Weights of a small self-supervised image encoder.
Model: 10.2M parameters, 32-pixel images, norm layernorm.
Data: trained on photos of plants and fungi (iNaturalist), 90422 training examples, 16.1 epochs.
Rows from block 3, named by matrix and row number. Rows with one number belong to one neuron. Each number is 500 + 50 x the weight over its row's rms, rounded and kept within 0 to 999. All counts start at 0. Numbers have three digits each. After the name is the row's rms in percent of the matrix's.
# fc1: MLP up (model.blocks.3.mlp.fc1.weight, 768x384), inputs 128-255
# fc2: MLP down (model.blocks.3.mlp.fc2.weight, 384x768, transposed), outputs 128-255
fc1.126 098:494515436527479456486491514483484462554580514520533547442474609516484457443555528582477445584415493448475428507478496464517515561588504595543534500348406513481519499450403462394526467504495563506526496476452472539571523385527451535523491509499587522515479533512560413486509490486555514516522562472539592557436476516460567479509498605406551498629451472495532551449484501536504461499389
fc1.127 106:476487529533461473487401497582477402538529506468500563496574517481493470514478471564555506479451613500540532524525522442519449559575585535346531510443563506539536501519543517508558531576522555564522425578467500525596468485543449442464577557462513500512551521456543503458468459513527482481548522488582441489529504498422509473453417514469397494525559532564524549457411535500498493508454
fc1.128 100:540487473535531590451426600527372548490496493459460517566341509540442468579512554508368521451453609526506472513588506528369407426360515515541520502444501568542627518541542452545480536507534583513519567551460569491449533585534572622465457538541395550504452450455498423509501475459582508460573551468530526528494493547423563534449455500499576431544447523526423506564486470532506518441494
fc1.129 099:414439481529446575600539555532432512583565555502465558501574422546433490542456572438503535509436480473506467468529534487458315548482510506524571496499482576468592564536493499463484531518467553510520518560484535419420479689380437473531470487486501445526398499542564531560501548479509448567479379490480491460494566484543524508409535545486503501447508608424495473512484540489519410432524
fc1.130 097:523500562477496476521539580514453467470440464484490531475485464449453525565521487523594442492474516424467583484483466322505482513502549580453544485488518536514625491570542528514507532525434550591486493436519520543554416514450517520572404526503474442423520538368658426479428545477511524499496561619442512486436571516490517406506490507563527489494434464492490384525432510583458484446496
fc1.131 092:541512547441490503485510533519517517432510524488498540423536570628487498490420572455499564573511572505492433466489527545513388517490414482516540466525465484548549496564567474526556421482514501612576517529507482488545513565480629456486458600466508481466589440544518443603503427589526597447483579424526494409532541491542566480543517396430569523474485498510537449573501506623479476442584
fc1.132 117:492559441538529492589499425410464426544442442376568495478468590414449431498521489458510416585461480459523536549357492510469389508508625563608497528534563450525550561516509507451481442554473506523500564454525490561424424510494523546504512552497571581510478570470537559441571466522580530515477457380505517421536481479562575482493511497571479549486444480468500540469482503453525451435610
fc1.133 092:421418504526413453496388483476509474561504434500496470536573535555629486499472512525551447537507482458417561516525592517500477453435563478486537530567529488465447485389486503484582444522570507643496563445487522550506434499518489479452500463502492540475524382460605505466565483545437505543542426431468479536546479509454456449566507415508573482519488497498481425457551468451367450390442
fc1.134 099:480502471543414521484461531409490537556454444478447490438433485567467514503631639544437611453436547521436536461515497435413380479531521468599513517430462509417554553543520445551508492525495574429462536507562493623459467420480512457472491520524427579498507518339485492479486545529505506509479525524452499447443471517499501426461528489571575554575477577456428527478605522451526565514534
fc1.135 090:457427533472472534501485577488519459515542528458456503540602508543504541522555461520508442485428443548454519495480494470464558586473441516558579474421509535518507542616499513525515388572400523455473496531428463444506534399442550508499510552538538518527468486578521445592476396535422476513480540473463449472466540425451483362417464533554604576527558531462529416622509567563583518495571
fc1.136 109:472493424540489478496494549555497450518470513527522479462368532506454484570456641520458553503446568509432491504513396493502522541608396471562357543460447527463448548429563459544551528465580523542492568449620450502565518511481406472504393484540531555518441466506537486512436525430478495494543483558582481479467381501481534489531438589450437517520537453472560471571459465442458527643419
fc1.137 103:497499506581468471579520481385502466521488502481461450539531563417486468532546520531477578472497494543546451435502457570573578438564563520439539560489540467554537525600461508489539513488561512572448456512546526554477503574476404452509517524503585555475500594462491533436569440466490489527422655406429404465426539606423387502435530570590470509415470509465488462412482414462493514550510
fc1.138 103:493439415538486600569602535476485451520553529557514574462503492480518453445598482491434506575538428477543530475516528495545505469396362528491492450425502525529500509395516472419527457514481519420477523494573537595526517537521615472534477555549546491500530522536576490436483556554532541511477435589475422459549449557479516570507418592526452550578591416495474488457532538504547457514593
fc1.139 112:371576470418541494508465525539528399552514454444419542490505502494473488492563535450484595514554544503493415509528476476375573577548556505473498560494537500410498572380523514471580449491554506528499514543514517461497430569511466498450505491612534512461489557492493415517442432475478466491406456496445499474538498513481558447545543501517485463441532419469494456631459530542493528464494
fc1.140 105:541565462461457506560496514501503563490569508470581503438515493518457521510526430522524554530533505594561541498540460413550465422534536505582454521510477520516434604408563527466522481423492550478466559439586502512500484534470503465503472503476540530553542495592537540564476550521560493470544493479481466534505526562508527568421464470506474500570436524515519518498445538413444568458466
fc1.141 101:425564539528542444552460551459454614484409461451555452470535548502460427530491546524571519499461409551539570494484541591519441544464446444426479563484528453513519636423419468472492503505464564495499509535432476494522535438548469463632499478510535593460562624429447420500469624559436466409570466488486513474460490497521420592484405468580467558568472403479450546510571489425506504463520
fc1.142 103:487471550496545460415482607504501537451503482475493538565442544540462466525477467561535468505450517505506551474474556410481552487512482466539504512476530483429472520494482453511424506471419522493468543534501425510626529517525514523518499560451539485549567430430525467537523495536444438398464652469535534452499432463448573511526489561505511435449464449644523529536410546529394477511410
fc1.143 096:552504533490441557494517510408425460565452414504461508517444565556484462512520479529494475488541404547558480473464477496452496502559444530559424582523546505434582591378569470500540564426516509470485465475551446488472460512463516407450476477519575504534463553359482478476444479408423460480501512401477457516602487555454567590555465472433453423463402421521530588490569490556425641399499
fc1.144 105:438389521410441548384520535562475553514493389513538553565529554501498514444431544473555516437490435572503648457567422477483435576448437400592527464551454491482475518563444560552509508589404568514538493412537596497510582497522491450552516404459495465466484440512575382556500510484469538476488471478439422474523453515524539597438569459431448534488555491517530534484477477567525560565423
fc1.145 088:532472466479590498406566568549513609472564545480504541504532423531516500519492490574464576557605553491489514457503550464524523516543537550584618496411463551596414513546403421534501574563493445449459512465493551514510507567489488498443509409446504498552578555400583496516544540526469501461604471457492502480495507494516508487566502426523455494524474492532496533512463508400435510514459
fc1.146 095:504505595548480521511478517466438498537418502461517556375482444451493526523461459534458511422494538492489483531468385422468459544475570479516485518403509582503595452426550554565560436545474553439467495481496499459511495453407483514461531584448543522491498409515462457535553507494566541515518622492436524513443599531487542505481495500522467542516418456536470443496409540536472461442480
fc1.147 109:498500471483500488524533577522537526408502457449525548506457584407512510509498584408470531498452563558548509454469517473606559473558438463609510505475539470397431538581538498523499445551451615469592506475475539559611481496529529520490480586517542464461571408448556449549473424425513470421518599509517551398485503500503420614505528527439494593457478450514470486480481475491514519491543
fc1.148 090:504543512487524374476421557466474440432434492542494488454410471567540498468562525465604585529552502435490526607510536478459549533506520495506471429510506572541445410421483516534518488552561567532466430525388503532439464473435495393408487530544513564462588512485457487490472437495475484493499554528525425572508561529483524487569483550490522504469445568460484406485470475512510498410501
fc1.149 096:564543417542429432573558585496484509522508444498435439555463490552450448536497469468510494507515414489465526496394602485500514495486510465459543442549435532465512519448451505485496447521408466487574582504482520487476483533462508541482491479435436562417428511605449535452544445483390513490460458538485404495489490557485367473478497500500492574551636510532493506474481461507604524511492
fc1.150 115:579459472513545518521403501459405523509511489455451494495523580511488451558499602479552495497499522572505486443520552594464529551443445509401507482445433469540464572488447571512477523544518447499562532568485557475550507486482631506584520540541457595489567445502423457475506495510448510553531428501475481427448507451471442413536425475450508522507569579472470557557527464427481385518507
fc1.151 095:530591435528468495557494389508560465506431551459527418361492537475485472494498507504489504506522553536494539526511431458503482522502536461483538515503614456481428503554503545554419421526453413587527404434517485495444560463423674515519506502509442551544526541441507505473419502476502398489475439568484463466465489524512538572471486525466518529388551490488537445360610464446496538556519
fc1.152 106:547448490529459588541549568557371477440596520453441537516569564492579429474401563504448539478576540508455454470587543536460497619491398499449477424468536484588551469626524507562587544532565534531522585561530532446545512592536591498505564467509505536424473476472507541482549502477476494515469440422509535507534549512521502458569447470472561551504585513568493524504483472525567463587512
fc1.153 091:470515467506451460434411508589544494508460482514528543557360525660459504518470548591474542393575476454441442396543507509505463449465512512508459559550594499512453618451561479578533483472444571570524435490581484467491470553492565609450549431536535460510527526578480568502432432409533494483504422505458519393407530526495438548559433503492497524550543524441529483476472519400458618440482
fc1.154 098:499560482527396529536426416465400490564556542518533489423445575519463552494582468592515594551539524474505541493624525418530489596509453539440529558453518488539491512537515521462468418540475540486492506567500473501495520542507602571490455551571489528488492445494525482468368462465507508450459534457524448475464513561520589476552499520532431503528497505586501534478542522526486595431533
fc1.155 080:516433420412466536390527517496476587548586481451529507518493568508544409528562505576590478532540445413569499452482518519513534534570525543442513600428451393525497570451478519526458492552525582555468566416449507527511428363447578486517477470443504551418468516517496552477540515566463473427481488482602520395514412497509535513611552490542451541535449536452548460546503512491452504478515
fc1.156 105:585403608485524511500451489519505528540484524482468526538674478513503474441516576479543524548486489396517487537555496552444396525531439501490511570501447445550581531530443523488472443568403609608452592491382476548581486525555468476482485590478493511479499444547425430540411528573541538453517446460416602444445455542509487489460532427540478547428519475530492548509456527445454480523542
fc1.157 088:468470487589464575492529394440462523507408442514548519556503509457458479544498454505476531499552484489526462418507474476410548540595544436495431491467462518467492516489556552525534463556485559528522444485495453467514426444543517485550488516542547491469505532581599529396505500465413445403449535414571431543486591438508557460531590474491542444529483463550469496464598463523547491465408
fc1.158 107:544541465603435462351558523601485452525542494485502466497572480535480512417470530526503527512507512484561570441532475465469533550474497534457555466487454495459540525569483525442548527559447608406513450409450506567647499518458573471443495474458534433486505442498457421526438553533544573502437504485504475483440487539456443545498429506511479543474448500534548555544529602459504486378411
fc1.159 096:532447463499506495596518549533386513534486504473470491518493500417528513424435541500498494473505485556536541514580422583457470560565580497447386570449523431535476494499592516450532477444484524489521475492557439530506520517484466534482469603561479619587383631448561475536472483420556487485523489625511490440450386626475390527460544460585568539512575484519462524426464479498472478568467
fc1.160 086:449493483545436491587602473576571547516400469521483513563523505509539582580478560418528504486522494440571460517415496555483520476448508478526671585454573365492478593433553449466510411512473503539470648538484491521540467476483554508584492470542494563488524475610508577572394602553474491467475497485582527388487462615555552403482573466467404501462498428444483548612584378505497574462513
fc1.161 098:482597416432525589482559562580586421521486529540514542483507466571549422504442526618437528481443503418454532452512580475532496546534574557522525499378443462408496569524494472367525431486619451549498435466465455436456479397450556488513465373578430551516536603443569510541413568503516493525508442518475522519587428492523584537413514437441505471538465477467573528468485523433511527474540
fc1.162 104:524555558525526463567355521422448459497401555407471550529474465520462485529565567513449587444553509514408483506575617555529590550545416572539397502526513473556497601443542503558452426497551551526537509495556456423490489582469477555486447448513482406453505449525555445476389506502600439496481526490495519503432497544462508477477577581505437483460580473562581535567557444522495495508446
fc1.163 100:515519497480368426525436491517527471526507528522471564564513525488516395491494597492512444476415503571516425513635538402533406503473491408547555531462492434433510530482384450458473460510565538543494472572471468484534523458483635492507396358486421441589420495539492516643515434488536485454493468562526532512484469552549440563473474527501530584520491503349501454489524431568479464513442
fc1.164 087:443527527465446576496448554600554587504483515535450474616434517506545591451483575491481455488588559484462551521500466497563525474526505443504457445509520517437477422551423476532525569496527485539513505527433552512482508547530542510492490464477483458469463549500519494458557526457514512539505491561527501574558447510476471430518442532411613459472487597457477440457515503513462510520472
fc1.165 090:473553469505480637500512563558417408532503458500429467458446456558484459536557538504549564477400519622464535496503528509490451512502485483442458454457436498580447561517501506522484503568449474575532546468414431496506589414525446526501431412523520512591420531584475518531476466541428493412586591460530523422556538499553536501488556484474484491445501487430516502360517403452436423618430
fc1.166 095:453560480591466447527600476517501578490464449506465466506551498581502539481486594484555507500514544502493517454519427589570459531463544483477423565498502505475574533551484514536590394482525478475530483571494545459555500463615624595561426429568496511501521490546503490547482526439502477443474514508570542471522539449487473449473473449487518501457496479543461488473479559484537461397446
fc1.167 102:566555465499474447560540479612550455538547497505505440562630537528510433499549567437502417539547472442560480442526443566583422552386514589410476542432443458525471584504498551545452505546548478534488531516448499556651513517494558477609414389538524576515537505450461448524501499525489537509487373549473504467582529489483499498547504458540550490544510490478441545492546481532583485464486
fc1.168 113:514600459579507513532519431507482528580483507450550422518551439569530491482462485513452414528482540460553464369520574557410519603581417458539407518501493461462458599517477490367518466605495456498550551474453470591474490505475588553514545551569483511439502602481427437583482483554526488473522413477572479444435527545480420477509468526484490600525556534523499508472606411522487469556526
fc1.169 090:462541489391521485510584578521521506487502543543629416548490541473532537470575566457425586588523412486535481616580481386495491586487469484599472572489523428551524545474479490376530467584431547507447515509493463525476404546529446487509514533452542561532411501481509457535523422511530459468501550493476425471459461521500542531484478521451480468499452507466509564520537534490525468577514
fc1.170 110:486456514534387541568458470479447472492537527520577491419388562603566511503514447500567489509433508503469536567510610518575478522540418547402418580523531485570443494485432507489477512562572418440490567526585558525487460528531472541508449506504446506522550558592449500458533511467428473516448585539462525590535431481524533589459565518472489530495539520455513489502546404564485558505460
fc1.171 104:427553532568510509440552497527397469546506531512508543480488565288611449565463483466570509604452595459553506465579490433489463548562543480591509524480540497534506475530496533471528444524441494558531476521412472514557451552436476484462419554512512459519498524506478556482507491486479554462465396471528527534520483461510531511526427524419455529442465599470555467329535517477519506520507
fc1.172 097:506421565482499554516439457512470533497566467525514379515540627446471520512548446367514450476540489508554478438503551536504554538579491530473473438520490424521405518457475479461518520546448504571572565473585569519472477552622512455602486560491480523469486541555456531526473562538440493511435527400368476493516461486436492523464510506476500597409518538572571522463519506428522484555427
fc1.173 109:501520471443458498511487535551630567514533499521501476502431426487532482524503487489486530456512571605465443513466622465450407519507515446455530506504451501586578471417483564526521443565506429513553511468515539480558494518633474462443493585480500419558591457560507489454538470429573507415463469515481490536476482427519431622469592481486530506507549559510401494463373524552565521529613
fc1.174 104:439424536517377429344431504515533513438461448485503438594427522558534471434461580411432550507516533478496434470556494493492510559514504570488481578428538440461498468463561453579518468525453529543447524546456581482523455524394569560426462470441455517531510370549417425541484488510405570474427585481491473503459492464556456584493462451533519497495489518553489576471459479542378650410536
fc1.175 103:502517440459523513517535536529582463568548551462535468428393450512459411551567491487526435445523438519490528491471475507433524520527407533524426476505521500582554513456607488551455434511383567433450554452449490530620488495502469469496475411511475530555557516471427406557509528509388573457566424522518424508483416492346370435462554490517579569511571466492397556433531525482491479488474
fc1.176 091:551500438581526498512477476530599517460437532505443472436507566437476527592565511402495523503484522444476443464427495436526391529522480497477517441495543452565480510476586586504476553565513431561522490530604472475489526556429565520480494397522483440549634473499549495524450493485431513488452486485505557487491521506473438499534490540523439482366463464474658535492591497547457504554503
fc1.177 103:487483447476548435582536534508568484522519521538470398527466428497561458486519501475560548481506448468510548479396556505548481556442568569462489545461549516481496484523441501444500488442577517480551459435583485454445485462497481521490488525430504504521471507530542500496594541521543520526507442485525557507539474502510493443525481422585425582541421552479519446506455455438499531372625
fc2.126 086:489531502532519603433477472457532456563472465579464561531580559582553517537544538503435379488495638493432530487460475587374422580425508483569507547492574517451449408592544352457527479547462515513482517533448350461568564557549455503537558489556409415548431477463558515498429425496449550489534466488463499513456563496475444496450520481486453430444533485432493505500440550600474563503525
fc2.127 107:498506538494511488463541500523435473505415531500519480461454403496505498478483488493473536620443477523502490452598548523541429481547466499555501485462554518427554504502440465552418441406461477500422512539525483590476597420546469391474447456435452467509432526449497524426496536542475522566499551508414572519539474523608562512496449476495455537551471405504503510521520497454636414507470
fc2.128 089:440517421508432529570504454452485493479479487649466518437554561483490542524529548413466488471451562456463564432340503514591445519499595437590457543516448581552484425480503508462582496503642486445440504536561491386525411597484407501498455482512516483491476498508563496450488522432525523539500486495514473443521531499487386482490477505535478497446568533514474472440554549516581523541413
fc2.129 093:625460447550560417483500535465555486523524455506483463537507534474509541494518587521503492510582472372485475548450520452473461596473559533537579494535443511538442536500516516456552467499481430479501429458527367498579450536556404539443481494493435515516497495602526538480531519551407527545432467420489502483456515475542460423529534451428577546428535493466404376387500464537402528547537
fc2.130 092:576487469466481534480513502507476451514506513501523542488432502596430553526473532518494517477480416434466434556501400480510463406447486493493484468450492452594483575482540474471613499498483500471515433506527518471586522430533517412403407559477476513519549492498484454420520435501482501483524490482511552451586522486479487581536516514530563568476419480487569496458490579547511540510414
fc2.131 091:481563537544476497512441550505533513504491465499541617536499583503450491452499442526585482475518572580495482450489507491467478397489493480569520481480448484507478460547430454571386433433527478518454438532531489525391499479484485454496515505485456498590534515537498499417457437499478530406443496485394350583401470531515518528446524590517533524491509508501505495453460471612599551450368
fc2.132 134:446425549499614390465573438465610543486509456529508435638450422529570527526488495541500555463536434497562473544511542510505486573568501527522511377535556565519436464465502537578528446494545564440544564438487485554443490492497495544436484388481379525466524548480455487540460456506536583508458547544489537474453505495482507494524448478526533604527557480532463410538511482465458459488546
fc2.133 087:573532588591503469473404517449545580532443454529473538500499512438403467485480534434558395535521486584462470527561427459426494555533558488554510578526484449488522586648496532388556481495480460403612478539425599437496397586500443453418461583461526494452500452492542528532480417532459449531533456487535531521491478523552467482458537506585521514501457408511445508462530514479453541479524
fc2.134 095:489455553551527470518565411423599523506483480495583550507466516563562494498452547502480529649418540562546568507518578550482500435556446502493522490488596481458576385463454562571480498546485495527533525509444469472388520453555541558486489521532555548501545521517475534421491446599470534625481514504496411539463507502478515459480459532500460437612434499410483512430452519507489451540530
fc2.135 077:480449493538548443451492527512483391468348532475577589500539401489491491562502513590529555415440562452501495448540464439488533542597437451540543508512490494419416504576485451514434516573480529502546573465398480563528537518558504553533477479497469450472445502528480500544404482420491453530471527483598474511499463456582582525499444455525474491512524572500496599506494506416435485423554
fc2.136 103:497499503555574518521514482426601505491478487536525549548513486506559478490518541506478375572514480551464488508518518548507471496530475484500446518546579504452461488434451532645432384478532530490444480543557431509434569563578534580578463450500519478555402477513488470455446380595430628552527526535542468510524475528523548555511499459527502393484514503584442442478499485494566540490471
fc2.137 109:543618519505432540448532598526559476486509518476499484459584524477500510488554547483568432446512505498423532431490456557501446382405534463558520547454482505416527502588492425496462474478408530514422434479511423398512470497530389488501466434505558538534580610509579513464465555477449522481604417610453587485528521438386469611473514611528510443396554444443468541432538471587509558446518
fc2.138 106:522509512530521524386497596535445510551425575583545551565492492406513493558568436456513436473514510509464520405462547464546566502548493437522520474580410606475495436497511446488496530570461449572494535492425530494557451440524531485504521484521483412499497524491559655473537438417520514456451449517527540535450446475555540475529486451581421523483432534407539568594460453546543457387463
fc2.139 112:517543539583484471474538531496502562459396514552589469508494357444481508371540436529488587475563438551464497495479513502464455472538517528429571538551546571532590519496520579583578468468460488372466510512515516484475556469505395459502428454588549398508505525394489474462541504515565475516502507540436579465512449491585534615517393464428557608560569505580490516467568513499494518548603
fc2.140 106:449446501542428518472500553613441459581492513498483497481479395490462397535425369536488498569519493478554551467545490555493498492552432542485560432519541458442555495544508519547545548523495469452493582555470510506474462523558475499442473546522576523460542503513530461550463449521605564464481624535546555631570427453547592498549415507545573521556477502501502493537469504368598419494523
fc2.141 097:523500513432503576504561488490570495483608483530481461650466478596552535496573435497508475411577533504523482482410574446486575464486541511509590395361436549530432462527568453557489580538558547429570451517469513534565452550488456617485451488433414606456481494608538461510491475512610560416445508503499509457487454488536411463482532370516582613449537585460497488521482504513509529515524
fc2.142 102:504512454428494483563445507500520411542512536521528506625497486532545477520576558515490374478546547488514582445483558439508561461463512451587443534427495490436440454615528438478469525513441529431502533489470461542575495480495470554531492473484483474512487410497547538457572508462555532465401459469541603514437498503553540428551528461557489440367452441521518491637492487476495539494499
fc2.143 091:408430602531533403502459435411571473502432477533502522625418519498611460515473496530441509480446581516491520444508560510497438493522581583534390449497618515475511514484494486566492331490434572472429556517508457539489488567474525514512540524460494519594522456524482507547481545545482532544454496486516477406448596427470489516475498523529505503511408488446577463558421482478411546551533
fc2.144 101:569541441498532490397544589507542474568635482451461495470548502556476483493559506506558548449419522362548559498473487483441436549514481513538533430497437423437552503537584447475478478537479503550504521559424475448580485416566372504484415480589451465573570386467465425533572535512492546481566519626474504554519494479377550538546479555488552409429557571488484528517503470528487606474518
fc2.145 084:551539560464479577449464491527502525351530524484464464349583460510493548540496504488565593546441570520501456413517541497541523575577498450515536473480427458460546516492489476527462465384487452524503500497504534545501469455467474513535461447475518485514489387454612474465456511484473521494482588531559537530529507514434572463536502525533441500518570586501569516526517533587478496504505
fc2.146 087:564490438441466524492452492396531499491492496487513505500481505510395464599487498530428540540518439495417483522479297499530465489561460467403516461469383468520486577546522482497535471463499499537482507514474565425520457542468471389466485486516568575522523513583480494503557466503481466406554453562526536610523499524554503455561519483500503556541533417571519400488587564494408494557488
fc2.147 105:560522510433441481536537429482504488491557375396506452516565497508469482460487556554477474429488502473496464527457504559403479500454487406537638514478436365540579475551585417504463491476444497526517453469511470368574504441486492494469443482536529562464560388608529501492553480505493536496547491567447482502550450524477431479518474571565510446534450412467509438451527489503513513479460
fc2.148 089:506451517486510463507445420532515563409556516407603485472380514486392497478556466487545589458522422502487485577636479533525496426456470448468490533482468505525569549505547469441519421423538447450443575458494517470547461446509475442549510468508564537460489482423437487549484506553513456465497424559480497493611556457495467576521465483560456565399485477521463459341517502486445621528559
fc2.149 089:457384522520507495545487540446453492573485446491547502584504556561471482524430432508470482531446543529595550454509545485449554460477429491515558523519590496482498523429386558393466536519457488452553480492520480409517500537542522542470526592527504528466380454570514598528413440494558614523463541452549441481449438524499428434524463506458459413578473465485515502559462580531518448466497
fc2.150 160:523425437404487575531526548441459415501517437495513459512497440459482486511477459454441461505490557484562426477505478516489576500486476435489490470484453558529489574475553504433544579522552484522639536452538545368528547457519485497495521521478557481537430468535490527557582405502529448449455517512516535521535411610570503474616523511455472525528429463578545518435474598469582474472396
fc2.151 097:547505595491577464527480410580493614438449460419476532503499428542524421568558501550479552492544486452568513564539582517477414572494489507474490508522533440430442520481511493599490353549497571433472449476487477576588512497471467456467488468537478554518543528461504505523448579482494503531464510488483462469509624484449510567495437497567419488510513485437506503564488525491371556514580
fc2.152 115:483477565471554505511510628490464429493518486533423456520506541484478502600495422493458557483478475471569496586549492474468565522462479491455443420513463499535472461391529535406622562565519533492589582476505547448462498587505594506450613537554490521450482418502516516534479419474580457431440484464553469523517504478530449487490500477511587548573441491525539530449415499483466463452508
fc2.153 091:515529542526621480392545536463546531580374443539566569624461558539533437518459435532547455511549531686536501523480461497491521472540544504543556525599497533535402463434488466497536438540511533519491553563585539567471511466442540416484600540493451551482514413497492513416560527494432500528469486518504460482445488487546556472432484528468566428511493510443595563542544447584487518418494
fc2.154 087:432528549599550527552503457407586538494374460554511439576577476422440523372480492573497525521507498571540521481513565497514470473588494496411461536461548507512578483581415517473577431495542434512548580483521515461505537440504446507472506445460525428487454446501545444502526458528477460523488516439527482488506482475519597474562468563483450487562477507546552555539498441579489480429490
fc2.155 088:507477458507497539492497452503500520547471504490514507607517552538511461556464461546487434474508479558580499631498531459542499470468513573485546499508462442547472409461559486554506487577382467523493415502503420463483553465403522508454479516541378515473529467516495557441523500486464471531548420488492524551447533516508530460438533414496544521421513476512500578538472422540452592509524
fc2.156 109:536516494502526489476454610560491471485566423443435466494479556507471518522463442576474500459501457517496452559455461417450532543481580482567515487522399490564514529572547438431557467532507485540498484527494458474578428500440447521566492556524451492532600533533429514532539471400444449414559477427420486495507488510457417463458528564444507550408534560528500461453482475574383561501556
fc2.157 093:442505482574535484534450515468494519522507409574498609529487542569584463516496539570497451434447595529445546559464536490511454558494506590541479492477543561464415358490480478535463435579542510512458500592438408546530509482566451555599504442468494443511528496545554518444517433578527465527517434402485436511387658489440479466481480577551585461409526542452455440518539507529489575549527
fc2.158 103:549595502493494419474518502465557494467538369444411535465555441503565484486498554574529558448553474414558562508491414496411366460503513528506469547556527405506583458515511423545449429532441590513371473451512486466552529541474547477489483395493454478512595404486382545605509555460404519507573564592535473582562529456343536485425464632493564490532577523539502451412527568519428519529593
fc2.159 084:407505468494516492467492622454481477438445481428551581493494545504562564495521437448495443497479448479401529478468541528491532500490524459576519511468538488460447481536484524444479591468523478567463476500506498430564427510468460455464551533534513486524492427500575443526535497523555456469502523553473466467498458444541483530544502490530527549493476487470544487444474552635457497489533
fc2.160 083:464491462589513550505450481490468490505494514478552511478491542443431500409541487596578562466488519530480467408421486459547419507433435522418430561434516441516483435547479512492460501530483509591490475422506575591505559552456485492474629457552375449437627426436527543500561544527484494465524465477482432469496517445488456543435456446597515500494456540521585549566541505572472523478522
fc2.161 094:457571543486562492507523533483550444507504485515450475528467530484472491570465502543536520360562440467509474619435556451442478484469503485504494469555451479528473536507535473471521454583456555521490514527427512582600350518503500491528582475480347498538495486500492512546566525489468469439406523481460462427439530380408493507486573512533533520457542546409521527467498485578355510441520
fc2.162 093:535474464552504552541437490512526439459414570507541457518577466422495554463564499542606388602519513518522480507460556573476540573600447551483527496536532540558546499584406518645465456496434403445468512524595464444490542497562499463463484507582515522504458497470379431458386494466492420531565506499489514498437507556538460437490469401498458569558510399536510460495439442526541521394458
fc2.163 108:469485548406506578485422531584445496599435535556525483626477615517569447485462514513534529455532511505488533565550561503484555447508401438528432587513445469483465471529491496463511505519500494537473486430497516634561497460401579505498529503559409523569519492450511570444537486394516463425444513511481554479460469474478524437510514441558441530467493562484558566582449468546456438479456
fc2.164 081:532546566469523520496544495438469527522406652485524586467535576473427499449492466501500535501522491576528489600557537457532536477553485544465386452570514396495502603497419515607536427470445563452357516472509501579481490460512565482511531557528609540507443436494577528520470532490518518558519501408502485531522530554460502511475495528396508433456476525530461486533517525594453528539425
fc2.165 087:528533528494532516483467493539460428529467451515443632500562501577578434450462526441547447484476521463536560464436494546475466474546456523586491579499462524479490465566494451503478578528442553518441512432494424558469477465487618555508585480480510487500457416503478556434453591483468548476449500412412502481492535532487508495429474497526465425540452479437546491524491430531432529486524
fc2.166 091:376487526492478480410451586466419538545514552467504527599472593582558458519526486475454478481425483509568462544401509410478644485398532493494512527494536502512495453449377491492534471493486559552454553441548456570523474594481585514520471677514494470465541574585473486417437480481589539569405517337431421480480472457463452475492494526518491492446485505424482522502465454499500457524464
fc2.167 108:474518455424517513495433503453465476507514434544504480621533534486553506484478536454456503463538508563452488518449490537403553473507456449591537580503506529466507520538503442491550449462476485522525531537533487389541445474465394476683491457483483523550466431493524555529528469475526439457541576480427466451518497607463464441438564457489419529447483415552488474468484502504583520515477
fc2.168 125:564445480499470432553570469502475467422582424472497434612487427522526568525506564510483494457549495466506433482429466509505481591532539468567528491348553547527507452532533494540457504405521534487538485489510443518516533474509541589516451420436502554483524507571527455554479500522551604488434534377457515517533509536510449517539550505470509529425526489561466479337519544463482507528499
fc2.169 074:374516451345571504514537502523487505478551539459433576523524520461470508419434518469488525551500484516599417406484593471581453446525476530518473535519542456472483486495481446420534431462443659515551432502596579536411582455493492517500422451534538622515466434593506428506513487530505532478516519519458512525505607428453472575575548493588479500465549453496501457557497490455432509486492
fc2.170 107:438531529528496407475407543526478500501384572510609538483421458506514510422535586578421433553435474575532573484522500515500464471533496529458523411519588537496454576481406502572512440452530510530494506490544560506414514473503501484542485509434533432455504471496460514402528498563543487542519530502446492503484451538608520458434482473410452428553423452530528475518459449463496546508458
fc2.171 106:427491510612592447479526426496562502474472479539574578634484551476518558510489485499512474503465606588543528422563514483575538499548576559528430482576474553420391393450469492588512393558488419567474605472453459564437496484453511479502467492540392532440436429483500518501511451527460550542416542420518407443430537480578518462427428459543486562495482489457517486574523523473465569465551
fc2.172 095:566495434542482415535582400410441477443539518425495424499500430525487396456468536489375444533482464419527473511535434536457476407499446468523454459382530500558532633492515632554514578493462469517484472520481552419494517470447562443541499534499557561436476474434447399429518437549529481552482523485459503519616521538563442493470443478447441493526472527513536407485489550417583405557523
fc2.173 107:514580477526476494495515477557531460407453533500529544496486429404474450428518525474527526491527473503458480463559489514491493441571459445508481504530564558471576513498458519529468507490509508535441499556517566439396617352537454428548483610528490472581456513371477509456484521591486441513569524563465498432500504565568499556490434474453547551628443438563565500500524581506480541484484
fc2.174 102:424525553430525501397525494562517571578432533449489554531540559553539443479426448498572583409451483502601574442487468479512486412420494506526491595511425531438496446554463481475556509526439527445495476467431436533508411502444517441453529537445533473455634454516546541452439621444465559489476531471549494493484553450432542564468553508505583364453500518463547529494537502511428513522492
fc2.175 094:472535525479436465494455490460477487468512487516496537475505598492478525423393610527570589473414477556506442502404514477554462570500430424513415485555394532501450542502488567437447570499607473611426509620492467510524482513470442414474560559554535469556543537520461436434522565482505476546535539423462534527564537507423479480451559529448577432427466623457584548496503509562607545431494
fc2.176 086:544566559478410475468484523566505529518525530489491508384507528522545530550479564474496563457518482475520425472520532470477563437517453508453498417495544531475410611502437498508534434479468543450407563482539453635498467512490469471557486495409583426503530607495509509361564516522510527487485429520599567460562481489547490500511495573500564410514519556525544558652521451534518498488481
fc2.177 098:522547533571493481393459514548450503473461473544584534564541493432533512450506501559575432409475647526525509438502486481419500468478634459580557450499467521464542435564515472503488514504464510531472525504487433416497497514542445506538470429479498455546617432598564506451445438472395572437438572533508468483515502452458482442481504581586537456485558503467488523456462512601513603504527